python train.py --n_mels=80 --tokenizer="char" --encoder_parallel_block=false --encoder_moe="soft" --encoder_slots_per_expert=1 --encoder_layers=12 --decoder_activation="star_relu" --decoder_connector="linear" --beta2=0.999 --adaptive_grad_clip=0.05 --steps=2500 --weight_decay=0.3 --adamw_weight_decay_other_params=0.05
Rows from block 2 of the text decoder of a small encoder-decoder audio transcriber, named by matrix and row number. Rows with one number belong to one neuron. Each number is 128 + 32 x the weight over its row's rms, rounded and kept within 0 to 255. All counts start at 0. Numbers have three digits each.
After each neuron's rows are labels from the 100 texts, of 14976, where the neuron reaches its highest value: "tokens" is the input token at the peak. Only what is clearly more common there than usual is listed. The data: short read English sentences (LibriTTS-R). In brackets: how many of the 100.
# fc1: MLP up (decoder.blocks.2.mlp.fc1.weight, 960x320), inputs 64-127
# fc2: MLP down (decoder.blocks.2.mlp.fc2.weight, 320x960, transposed), outputs 64-127

fc1.211:127191111100125148119172146172120150130143201090130158159125181169146149096092142096083124135174144062119127190143109059182099127138160176108139114150160103079159136117097177162137121149090169
fc2.211:184195182129096073190093167083103078172155118103073141081122125139115190137118135152210123185111100161127173089142122122082194174097138134102089103077076160121130145108170120074133134159137120
tokens: "g" (95)

fc1.545:135152126180087157100159139151178174177163090136165165142145123080077132136115152154134134153147149156086081121105131109153101089095122129079214130186127071092126121154123101141137083084107184
fc2.545:176144138147124129052154099173094136171157132105159116110118173068145061141114140114100146148089144074091107140072162164161085130142138143076115114124181165146156126171125177203132132122120140
tokens: "k" (54); "p" (18); "i" (15); "b" (8)

fc1.613:114166074177102185144176158184118103106099109170173124130175078143119094164157182159127115145097139177183144159150166148135119149155092170118147193147082187147060163196086116170094126066093126
fc2.613:114119156101115115173113113122063080130098108103176079110121152153148107137137097145145128184145106125116062115103109125150136152129132119107058139130124138159105107120158112198130104158145221
tokens: "y" (100)

fc1.761:077116079142124133120140074137180124129147110125151117139117118187077161097124128120062173148163167107156147134185116156170091098143110231166156136110200122111144126154154102169129135145109177
fc2.761:080196118133083138206127109090112162172139116155106137134120147194171132106102158122148152143131101135139105075130133114117139158142126130075127133069181159134095150131185145127122157107104105
tokens: "k" (100)

fc1.117:149101118136124107123177152108127138142132134140119158142070117106111132059118119140119090180133092128171102119143135161124080143134120075162129135183143182080143144101045135168139138148129162
fc2.117:125104139166067101139117124126146115143144113180168157103090206125148095117138132131109094172165150109116144205059102129175137145168179162074106089085085161098128105213099135090076128200147143
tokens: "<end>" (60); "s" (20)

fc1.128:133124164082136146083120173119147153130124162144148077098124101144144120156100133189175139142100164135157109112102152085183134158169109146133170145096126184107142154095134154143154071123133108
fc2.128:148098100142139122152102125115156115136149148136103111153083153065130128097105179068066182122124109108136174127161108146149102137077126135107143124162148086142120162144182144134210142129060123
tokens: "w" (100)

fc1.562:119156111105133139172120179173112166152056147090174145112114166064179180155176164138139123135133129161164127143178131123079152088124081111150107140163121149140122110125109123129150164147168112
fc2.562:168175108133141049104165099148145054154119172111078172111120103117136112147152126105183070145143111145132132120126136141121125117134136143123188077076120176115151131162073176078098157121190131
tokens: "r" (99)

fc1.365:194158107121192151174096137095187099147073092132122145076194183157077156092114100151136100174129139143129149136124166057133070116167113165177111049131152128130113093101163148127119069078097134
fc2.365:114140133103135129122153108144095143094183100103121080154117124121112149133200205116034184086146104072124100165169084126083159129097139116142135137084081192110206166086156116121146109157134162
tokens: "c" (100)

fc1.431:066172116160092107138184130172133140138135068144110071116143063149117125089071170121119126137170150067067187113129152120103126108108158164128181142122156133134149090110150062134143151140086140
fc2.431:105091117137123085127133157104123128155157166136115148120169133127125170139116146094158153146155169098084113189090090108118190141050144106095061158067131051125095140135166189144141198088061118
tokens: "k" (67); "r" (33)

fc1.461:153105130128144063110165131123181127121142130089121107139129081126111126154149100139143133057145110153142161152172117102162113237135209131179207084179161100109152123114083112117117105077187149
fc2.461:110125156132157196109096151130132115045125108119126139153190139160145196160108139131114121116036094170076131115179182150114117209082162171188071165093096094087149119104056150160130179172164157
tokens: "g" (98)

fc1.571:108145098188215133117131106098183116126113076129160155197084122119092119137188042101134123127119139109099129097136145082172177040139111116163179138128175153133074101100156095116171089125154126
fc2.571:201164118114074206139107095091110148123129102126155177117142172136156101150149135068096127132120154150112045140085142089138102153176064144093050138147110110152091160083135105135098125192117161
tokens: "y" (89)

fc1.81:126060135107126158078133168110186140070104093127155175173107072095120071171134104104091111088106116176119168124158101157125118200087164112159097130147133149140108128143145096112121146064153125
fc2.81:124072152144144115121079181104150110098077092130119146117189141161078120140129187090108150178101174102147084108150166144098117125098117147113110124133117155105159135162126133144143166092180151
tokens: "g" (100)

fc1.168:145128169095121104114179050059151098115124093104132115099112191111158086150107169125137137100097138141115184118167182108115148050102081212077108097105114123096158172080138127114083135111101130
fc2.168:107167143161135138116156115098159045151162163140134173100149076142087130138123150096140156112146144123176111116112094110167155098111119141150129097068100063123169122057096139058115119111125146
tokens: "d" (70); "a" (30)

fc1.19:116105148132140145141065120099184167139065110134138116157128127151038099116116155142171112133079128196104128142140112088122160202102170135115089148152124079166103124161133117099124090109121121
fc2.19:120084147186106071132063167133178112120168113138126108147161132150084136112143075119116135156072133177125102128106158107084126103115066135141137098165079095157125114167082109134167137116108100
tokens: "g" (87)

fc1.314:147159137140175193123086072128082086125153090157111039105131138080118075122119161117139124120033175144103161173135165117172114124116141183148169134140126145177102168084137100194169121150140142
fc2.314:150088089168116142118129067196115158173114171113129143078147152154143137123136086162184189162137180111187152107145141148085189179091182095121113184135163112106103104145134120143091098140140121
tokens: "x" (100)

fc1.56:084128118079132112183125139132151148063108150112082151092082168140157129135175115156140109143150171179130147079151180127143199098107173168085056101125119148143160173106100158045133068083112099
fc2.56:136141108128104174121171151109153119150137135139128123134079115130097087133120119131159116134156118065090095149166160100197127083121082099132144139161108130157154135104108093073106107183123168
tokens: "d" (76); "e" (24)

fc1.403:118140104116201172099108161162124117150136078116116117116138157116125120166138137138083123121122135129110152136095125168145128111136134076123156167160102131150144095139093094105077138164157157
fc2.403:167082097129124139102101125162135108155170173159140153103096133066139161081110123101111133134087129115156167095149133152064111134112182149052138126172110213122111135149074147118147131139121155
tokens: "i" (70); "u" (30)

fc1.525:128110132158074194163110084095165193120112125093111144136142091133143091095137131133100155153219131082136137175168133142095053131134092144130136199079120136118089129107126104056140146110168100
fc2.525:173173131103131153158102078133124141122145111161138078138119103155113147115100123155117129088176211070132089141114115102139144181079154117189135086114164130165089126187165141124032124137091136
tokens: "t" (80); "w" (20)

fc1.726:115180130132136132138089172095146140192057119119112161229149171156089181141153139091170128150149102100182160118070123110141170137119119127105167125142133150126126147129124031106098093140115092
fc2.726:087163185143127110105063122128132158185069154135153124172126117125149145141125122097109081124124154128144085158112065131109159169097120139135116115134163120203133127113173111168186123084042190
tokens: "b" (51); "n" (49)

fc1.591:128123144126184097160145108135215115150078108125147078120183155103104116181077190178117136137137165142073129101124152120115113093197150135143143113163159141149115099110112144208128165089140156
fc2.591:134148046150109121102069125110116166087124128147105127097136179122128082151167117120063094121201126116075179105176161114061157067120146125071147117136133123201162149095130110147146157161105117
tokens: "c" (99)

fc1.734:105176148114085172142098101112079135111059192140137140141156149112142091187134122152153151113097135118163171134162183092112209129183070104157074151092078078164132081056166113115103116089153099
fc2.734:149144171101193149113150176102156070160119149124114114100170162122114112082167134112146135115099128173102099128068093116111081096151112128119155153133076113049150105200153095131175090119164104
tokens: "w" (72); "t" (25)

fc1.155:143221100120107101089174103130107148103076032113171097069100131140126137163125138153151105161099119090148142086113133100187192112174130115126157139180108093111144186142136130178166100103131108
fc2.155:126167110145104106121142116122100119097119108167132116155143148144086172141094125131080138151133161149156141221089102071110114154132082058126083147123100119129099129132168105054134057157230134
tokens: "y" (85)

fc1.300:073082140110153116107164121127153122096091141144209121127063178099117124107113124112104137140128207134111116158160171120073144166130149134133118128186137171199121207111151118136134144139157135
fc2.300:178062194125142142146111104086105114153116100160148180139077145126155123083174119099171139100121149115118085118178155119156138127161155149130080144108050196153096111140158190174107149118049104
tokens: " " (64); "i" (22); "h" (14)

fc1.623:106199125154165140096128146140189156139133099081151092082175127194086091149135150142137117147135085116094108163133095091145090118119159141124157134112108137186082143140182134133129097127080092
fc2.623:139203155174071124161160145161061101118176087187155097191159119157155138198095151163122103126119153129141108146102127120166137123081121128069090085088143113111117071113110103061080133165170189
tokens: "o" (66); "m" (34)

fc1.492:161123180198133150140035126123127159130184125127102108111102141168152144168100069102089076161117133055120139161106152149079166153129123077164148141146120119084100189120179151118109149149116095
fc2.492:081146083131125090196119161182093125102133096182141109100159084131127129107146122085071156112144158149103104100116124178150127130109144142165104149143125104160145134116176109117179093163084159
tokens: "n" (64)

fc1.267:144156136153123135129129151136124138125142148203126107115164085118139133149194145115128056118097161106085087080126108137119092113160179130213131085170143078128103113072171083131123168129133131
fc2.267:076209162056172127104167112129124145085128089141151161183105072142109114184125107117099121130089128135094108115105169118124168112142143151120128137183110135125134078112141136119157135155124152
tokens: "<end>" (96)

fc1.136:134069121017164126108130121150112109091142123132174131205106169164159127115097172164108155123103141131119159080066091126147127097118059107097173049152129060120113186090107132151142157009154075
fc2.136:255152088198168091110110149111129174109078138128145094135115171128108057085123085149184136129144079096109135159120134055176129146133153150119036179100152142143125114153158143123141145099175084
tokens: "i" (82)

fc1.468:101114095109127136157178102099108149135131102099131138103181115138154139154195138131087082121091145155178171085101148151080114184141119095095072173119106146115124113107151108136089126187149072
fc2.468:094125165158177175063106149154150159133088054135137145171107157129155085166140135063151169120107099123124117111153165098045120120132144134112133120140088116121090147159077142179098137145079096
tokens: "i" (100)

fc1.351:089110138174172131083151148118131138151110080144116103144109086111138107111182154108111118108159160154154154099119110151137084117156125168130098123163110139111102125101162086136193097128131121
fc2.351:097201091140050153157109095096128072150174140169163171113154175106125170176157103175107124106092103115139089070122131113114129166084109097099131116143119088173177168110110130133121129190127188
tokens: "y" (59); "n" (41)

fc1.104:104127134158162167177192149064109137174125144163134184121134148090107132113139124141105148168198111131103139095133098140076119098157140137214080181126156143089125159152137057114158099161146077
fc2.104:110181095131131143152122158148120121156105095149211139159132112093127122135090107123100151138081143074138087117094131131156139144074144123092156135135180160102072161070136141142156151149112185
tokens: "y" (97)

fc1.749:129189112110117111068133147144082188070184136115111101127065123127111156110150227088080112090096172157180108227115088159142184100160138175193094102138079124172164127146101174125153076099117086
fc2.749:118087157130120174130103195121167177173094089129117116133097099130088123139117093093072122166105119100109129067181108164134180145076109110151101136154159135137121172165155143085177114156093121
tokens: "d" (87); "p" (11)

fc1.496:144076138130113130209102126051154161081169170156128093184122153098105151143205123160097127162125117137113082131111156138147105126185135216148090107183149118124175139055084154140159169142098144
fc2.496:108120179124125119109134141134119175155089161111154184079154146129180097127128120096075120076124168132146189171109097153141152140101104122110142142123219111129103151086161045093094132186121114
tokens: "w" (50); "r" (33); "u" (17)

fc1.510:174132110112100125159152114179122103107076134166129043084139054105085139074170137145153134165112123168114154119202164158147173081181131142164087143176114130122118139062100123103155141167119114
fc2.510:133177102135139056169149115171144113121154134097146104115134115102133098087161122146124131167098078118120072107129101133155120127077179153094137125112086137146129094141115139154194155105055142
tokens: "i" (99)

fc1.707:123127143155174140148152113108190160169120130121111170185102110089113205148135157121146078154144123127130142134138111165162125121122143143118220096189129100151141103111146094147079092155095143
fc2.707:132144166118144126087202138149072168137122156155125148117118135136100135212108129093111131139085154083059093134060151178099137143100126112073134175111162132076098159097166139171149154107085136
tokens: "k" (100)

fc1.751:149158118109145138117106105154123148076172122089183140157124148118123125145121178176136146178110123144082167102151150147165121111130079170188116151125153137124149139156138117201160172101127082
fc2.751:124138170130158151079181060103080083131108128133113115102140160168134129119118135122155183130085182186182122150177109096090212077101132113146102133133074140125160140127122156081022126136110069
tokens: "x" (100)

fc1.590:199092079136153133124122099094108169203104075118147033098138063077089143122185136116203132164127112100145174151154081082169082177150089144069093097125169185112138101100182052113154100078107099
fc2.590:101136138146135097141140151123104146101107122174152104122098092182138083112126091109129159141127160100133091130145118101106169145157130122201226132115122162130108127139127160178150161080171084
tokens: " " (85); "i" (15)

fc1.215:100098077126142129146094113081130116104148106174117130157150115127110096165160071174091062126156130170214137175108118137114098136141068195163138155140134128089109135084214136137185095091112144
fc2.215:162180174139086168138105099082126132143063138131110153122145140041139109165128114153158122096133131155133087169121121156147174136122175128121122133104099089119072126104175091136108210147157151
tokens: "y" (100)

fc1.561:140143127066108067109141088137110086108120122103144203146130121100114131105124158141176102155127117146166183130089162075158129099199154111138112107130115170139146138109175064129102090092130106
fc2.561:149110068137118133133112140138079132081150228142087124094105115146077108122131168082200154140154127101125155143127139091145157119155091145144164093150114115136097107156158202151166174159074072
tokens: "y" (89)

fc1.764:160143136106129129088143105152123134200185106050153160148119164089121131133148148140090116200104114065208142164108119095124121118201128135078136103135172111123147179119181094113147130141083106
fc2.764:014138185146165182137131095138138148097109109164139120162131141167140102113111101108144160143139138113082145079181152123120092070141137163092118192137183129130113120111136134140172145127090141
tokens: "e" (97)

fc1.720:094080121094158184166166148133167090117117098085081122123138183140112095077097143151088084160121147165075168138090108176115139089102102106108151068098132102133184149057127200122148144054080125
fc2.720:085162146068076151191161140148128090124103159158169160148132125170154085165144154121124110128079135119082164107167134104137153173165126134138131156121163126158103154064150096099106083077184183
tokens: "a" (23); "n" (21); "l" (19); "t" (16)

fc1.429:102166137062177180142122128120137123093188104123134128111088185141119096128178085111052124101105160111102189113104108115113134120164138127079088119116110110113116133143115133118131166106064130
fc2.429:144113174097049119211134167120127101134077117092155086125160184161129141116124184117094109177103131146126133146170096129131162151074130126098123096140131136142134099111200095123132134113181167
tokens: "g" (26); "e" (25); "r" (24); "o" (17)

fc1.335:140140156112126191118092095129144210151127125154165095155099079135095090146099100095115109133154125073107120103110170101137133145145172166065115163136174071142121083172168105125123174099153077
fc2.335:100156152119059093166158091195120081101172111189158122085173135119105138093090112093136137127146163117139097113147125125206107152184119129142136085115179172143121126147161146176181124070170087
tokens: "e" (80); "'" (18)

fc1.304:124128102136152115161106118080110083173185131107146140173106122079138181125123047131132143097098094079118134117126148089129151144134148085124188113108116112102093158117053109116129088122121108
fc2.304:167114189167114173099159162180178096161124138147150111093103132061151176112149144084139092077147135142156161116201121176142116110080134205103140134151146070216160071186144126092119165086137188
tokens: "b" (100)

fc1.711:154118189134153120183148080104144121096126118138137174160099144134154117120116133066069116119100164163161161107118103162157164083075135133108113094054121087107214211105154140141106121087112123
fc2.711:102132126083113119156118161101135099090148157150107134151166140124081143078097112155119094117144115146125089131088098139090153121207048101170131133139140191090091126097109083102103117097163125
tokens: "a" (58); "l" (25)

fc1.302:128092103133123123158136170091118161188081115062124111182117086160141131134148165177153166149157129140148144114131138192094129084184129148132107135134131132129116117076134152158195185098233119
fc2.302:121131110128073137114180145072172129123141121064133098102149191107102127124109175139125126137138123146142110106083120140164071114130122118147091138149133139112076097184162128063065161164102170
tokens: "k" (99)

fc1.354:148088107162075113131082130119170118141070166147050196125059176130104126110139144156131112130125150137115134091050105187118118128066143142117081096110137147146097148089058118130082086110120118
fc2.354:099141098156134190140155177136148197149087108142085067182138106102085119114105045116181125116135183186160055138129166132152094184103139166163131128172122103125107124162158153090125154159139148
tokens: "b" (56); "h" (44)

fc1.568:140130091175113133101162164119172137117142158106223116113074107061098152155137092124144123196117111128126120096104104141132075100112144164114096128102123115151108166115074130160149073111165132
fc2.568:121087100120110092131117131143167127098170140148123107150076142109155134122158186139126159102141120144184139156124128148161150136092150157126210155152168197155149106127098109070150098133112104
tokens: "s" (43); "l" (35); "t" (21)

fc1.251:091123110101120130156192181174051160141117101113152089089107108132114091135124124138151216130157097125126106104115121159092182165201102120176124141153138152132154128165123123153107097118114135
fc2.251:092074153125139125129157136133158136094157139162075130127146126173108129129177156152107088042100130082150115102131123061100138147141053200129057162092151150147146187120133162107143209146164071
tokens: "i" (33)

fc1.597:109098176102190131156110156146130107115178136206155121140129113091159136108128172096163107114095151180111186118133096135094155157109131137129123140133127068154101089141098130173120094154150098
fc2.597:076156170163072139095157147106204153142116149132137179133101141105097149140074097171086143132145120125150086155189114157147172178162137085114153110129110067191132085158134161088194156169142149
tokens: "n" (100)

fc1.54:085154142168207116176109141114157149124140123106144167140166148085117029073165109111149133083153182115138116130178160096127075101167111149140125157199124138092094132118180131119188093085138105
fc2.54:158172106164091197153100110093118052132148160187107086116125142113100126145142148177092158077125150105197103082109131153082119078072150166118112090171140127157152163148060120055160174172106167
tokens: "d" (96)

fc1.766:097084109106080157033124106122176165099133160092149180091154090119167171066158162150124118065106173129119158097113153097110128075160144078128109083107101097099161135077066162162102130167096169
fc2.766:164132069168138141159170125154116087135145142132190158133111164118107077145104179122138144142089127113167107153104035155120155092157142169167130085093085090111156170120162134135125105103126109
tokens: "o" (33); "u" (23); "i" (18); "a" (14)

fc1.440:079113162054105144216173165150130096126165075159175119172090205145102153137153150126105113112059158122092106160146065130169096159174156137123085144148104073139152170101156114135096179121081069
fc2.440:171139178143077057122138127130159082172180047100129164118093119128094145154124172151139114102136083131198084118144107050118062157121146178117050116122128139165131062117111091093120115123111189
tokens: "t" (80); "p" (13)

fc1.632:134117073167151157123160114150127130074141116100153179122106133072119080136108160127171083141119108120136135180189121107150127152138138133081192127124112082124097155164118132138116101091139123
fc2.632:201118202097145167078155153136111112097137141141147129092085173132100094117073187149176085188146143111121126159137134105141109149166157155156127108115095067125118119005155153108164113080108098
tokens: "w" (99)

fc1.346:133148155106152064109092145133226120174158095168045134135133190199098145160154172146100126201084097061123173116118087147128089169115182131055108110131165142146141136114070201142139136114123153
fc2.346:160126170120163070132105127113153133204139167129085112096149123093091159074108108178084134186140131138168123084173141134093192133133074146082081129151107103159088118097144177128116107155114165
tokens: "a" (54); "n" (24); "o" (19)

fc1.644:092190122134137107137135138116106167134139111073127157120175108090110089161055107134116150171108111125175141106187134113146132142103101111171144196121094168120146160105188161095177138155185144
fc2.644:157138106139062153141106092138123119051175136139100108128102158160123115082141150186157149143155151147127101169134145110127178062083100124092170050127085137146107131188139093180101117148118090
tokens: "r" (95)

fc1.2:114149065173125173095165133125125094102153121055183097131139158168115134150128156129057126118146079089127169101144149121112110121127108218152102126124111139155162089205100113170190164118148151
fc2.2:106153138102084158144118184157094170092126155180131163106118110082166148119146134174161076133125158166185117110173119157102147182148164086116103115125117100172128124156122147116113153122143130
tokens: "o" (100)

fc1.18:086134139197121095159109109157242119174192159099185167137111125162125120128072121088129176125173145189026150127102109127148126128108099131079183148136112115135162151092131140176106091131091138
fc2.18:108160134105037115077139127088113090017164104139112076199130107135146125108133169151134166118148119075136153128138097098154119135155056096091112130095107158101189128108085133066113078174098129
tokens: "a" (69); "u" (19)

fc1.395:146106023085095132172175130103128081125113166127176179134088116173135163124121132161132166111128123091132137128178133130111171141153107103130130102154141106134090137105147117137138103138103089
fc2.395:190109141136080136145170173155163100143163127150108145141120147089163152150128114142128157157053153167133135090127117112080102114138073136081150078138099161106169103155139181125092183093131101
tokens: "t" (59); "a" (41)

fc1.264:141122092134172131130120140151128141115124143068179148181093156107122101121113175210129110128084071153105108129084109134141144127167141146125138110145030108171149143126141158174123120137157188
fc2.264:164179086149175110100124138133085149149099150098135139121126120136117158180113095157152082114156151173111202114087154158140173102164068133097147146105091170079086125174114149127151178137118054
tokens: "s" (100)

fc1.5:167151116153135180150107099091150094173129134110143100152112133147102084126115113099128166167166134112127107095154163180095161155164122099157105153122116134187126190125073147156203143076132122
fc2.5:099147131098092101153141056136160117174141193118110143139073121089107105146069138111099171096100116135111120083120097155178109175120110150120128121124091136152105112161141138077092170126118131
tokens: "a" (39)

fc1.670:101193118114110142103086172077137097102167118179196117120119156138125135089063039169088068141164087076132147096096067106126112184138072140168186087097118104167203049124107116087083131098140101
fc2.670:158103139102179129135102088123101103120171151165103124098162106190181109159132122160117149140088124077106120139169128120097103084058040137150123179103116137066102150122065151117148146125129113
tokens: "d" (43); "s" (42)

fc1.384:173095090150157130108094132118111102162107102128128174163101099126126129081129127138102141137157091147131147057123136194131076128055111142056102125143123127156106175154118096180100112121124083
fc2.384:109129128123135101088106131127100089133110103122126155098163156125060160070131148104194122115156185121203157095115191155152110140099135126152145117135136095115118104134116138140137135129139155
tokens: "n" (100)

fc1.715:139140143101218098140120088092090164094121115085124063097124101162108147190171105135128081152145102091133107143192139124086152058158186144123125097109123131123182115094155113151120180128147131
fc2.715:114133167149126147119104149097108097164144079133118148170103084135088109112177158132103058094104184155093109139122126119110138174152082048160055143126143151179197137117133104112100102124129143
tokens: "o" (100)

fc1.654:088118174071120135106121136126155146128105146183107132103052140083100169134094143143124122056106142180126127157133122123186152106122104134089150071114168113099126118114068117165166170142115128
fc2.654:171061107142105140118195067138098207144101153120119103117115144128154123119163109124122111192136132080119088141119126192134109159131095070109121109107155128119113156101158147160109156113088131
tokens: "k" (99)

fc1.411:140148186099091147101099173161199153143169135147151149180144119156096111167151119094074058150104099116088140101136151102110190111110156169129114136136121181168137079116150076122119103189139117
fc2.411:069136105095173114080149165087148154150109123075214173125138134118132060157091135072114136146135104146070100146108162172121118163187094114077135092148104134128134140113137168131165112173096138
tokens: "<end>" (81); "o" (14)

fc1.232:130167088124071104100136152121190143202080133135161145158102115165117183147190118054151139125057138212069119113136143111135136123195158178145124194056099181142130173113145142152100127184113148
fc2.232:135184141109053159190140153131120109131085111094091139116146124127145059098168151086132157175106094114188150149099169154104112124128154164127157114153109132083108127130153140129193105132043152
tokens: "b" (84); "m" (16)

fc1.474:093156137188159158181110096101162140134138095127106189192135133063081166097124150097153132152158109138099133113101178114169102080093088161111154105122153104104132129125110104152147136104097162
fc2.474:113105118142084130143123046168066206124110164146094087127069201140181089102142134067125100152117136107088147138093132156136140092143128136091165156158145140124167142135156150143121192131071154
tokens: "k" (96)

fc1.173:153114127072123101122141099098140173138113144109150118189143160075134195129189097168135071148102092149127170147156120108148116131073143149082098129114153115129114129144146154112095116107117101
fc2.173:069108105111134201125139174097078091114131213147069111106142150093080119139118132123108156094141110167173128133169169148166119103113188188131169146146164165073101140100174102080099116111185141
tokens: "w" (47); "e" (31); "o" (22)

fc1.549:185084059101123093138157100153116141179104121095149160159133135144118160083125145124140169135213090137112131092132209118133088086167141091133137153176118088126110159148088124127165124090165140
fc2.549:167076139131096089193102115135127162106112148169165138168148136117157147062170094162171177038143094150114138144169122042088118072150112164114116127130092110166167203139132112094116112121107139
tokens: "n" (59); "a" (41)

fc1.145:115129146124126125160132113101154106142101121130170152122131103150116182139186161133086148136146150146127175094121135090174131165192175143112105110123094134112139155171101124141118076158103086
fc2.145:125086117154089059101140151140059141108162135138155024178115169136175106118137159146139103116107153176174110197174103105084114099135151159123173159137151136103137154112107136115121134141055144
tokens: "o" (74); "e" (24)

fc1.575:143145132108119070122214095143098089125154101112108164104116138208153108150116151151154144104108132098131138070154154098096145156110135150101112155144174141144154161083107059143090100120130120
fc2.575:105163139086121110117158131139157037165130124121102144178074103149079124172111143103173158088099059046130151106127153118105113156142116092149099158122104169148091120097114142122057133140108109
tokens: "g" (100)

fc1.353:168143142178140135116157137134100162157107159044148166101083105167114126147108108142104144146157101108130103107093108104181094117186159119090091153112128112122170090128142187102135168103081145
fc2.353:145121100166142069127134103145083107147108137183144068136124152143099125110075108205108141085157146168124157209120087192104163152089096092155132147118127161100091151220129135140184181101155057
tokens: "s" (92); "d" (8)

fc1.765:101122116110141109129198128107139214121149124170074095127112185160119109137144148124160162093091208139144126112067089166142153146172126107138139121108111111155188147176169100104128124144125108
fc2.765:072057197122109178172046122100190096141145144116134116096078189136142120144131129124131161130141128099139076143133161134165172153102152160115106108185113137141144140127120107149182111177100171
tokens: "d" (47); "p" (33); "t" (17)

fc1.268:125127131061144129193110135125152106093160141102200099107140153131147089156132106117113148134139121155111190127161095143105179093133163139158082113092188085086143145158108120188074131105118168
fc2.268:141159103116181091128103171157137168131168126103061108139169124151185151144130158108173148119096086089169041167171128167147139160050090115067142087130101140117123121120195103090140079160152096
tokens: "c" (58); "h" (31)

fc1.342:087185093101133130041133110104164117103149167088094156093159090113117108156106100137101100163126135138160121104090118089140150132090142168121174135109129107167137120144166139135120131141163115
fc2.342:126128102196129141110093124206110100086134154140106133106149102107130176146188120160168091103149079147107139087209118091083099148082165154129087155128097090128125126168139096052162144128111102
tokens: "b" (72); "e" (21)

fc1.756:146117129132109161082133136116166156082109128067133175106059046181081181111119116151068108090100178114164207114061119127130122082083108114134129177176079107142152186159144156133097111107096147
fc2.756:195178129122095153114127124149189174100128125128097138145105112155096104109120111130143151131097096142105122126077111129130063143139181101183162089142112088132145105132113122104131038135162116
tokens: "n" (69); "u" (31)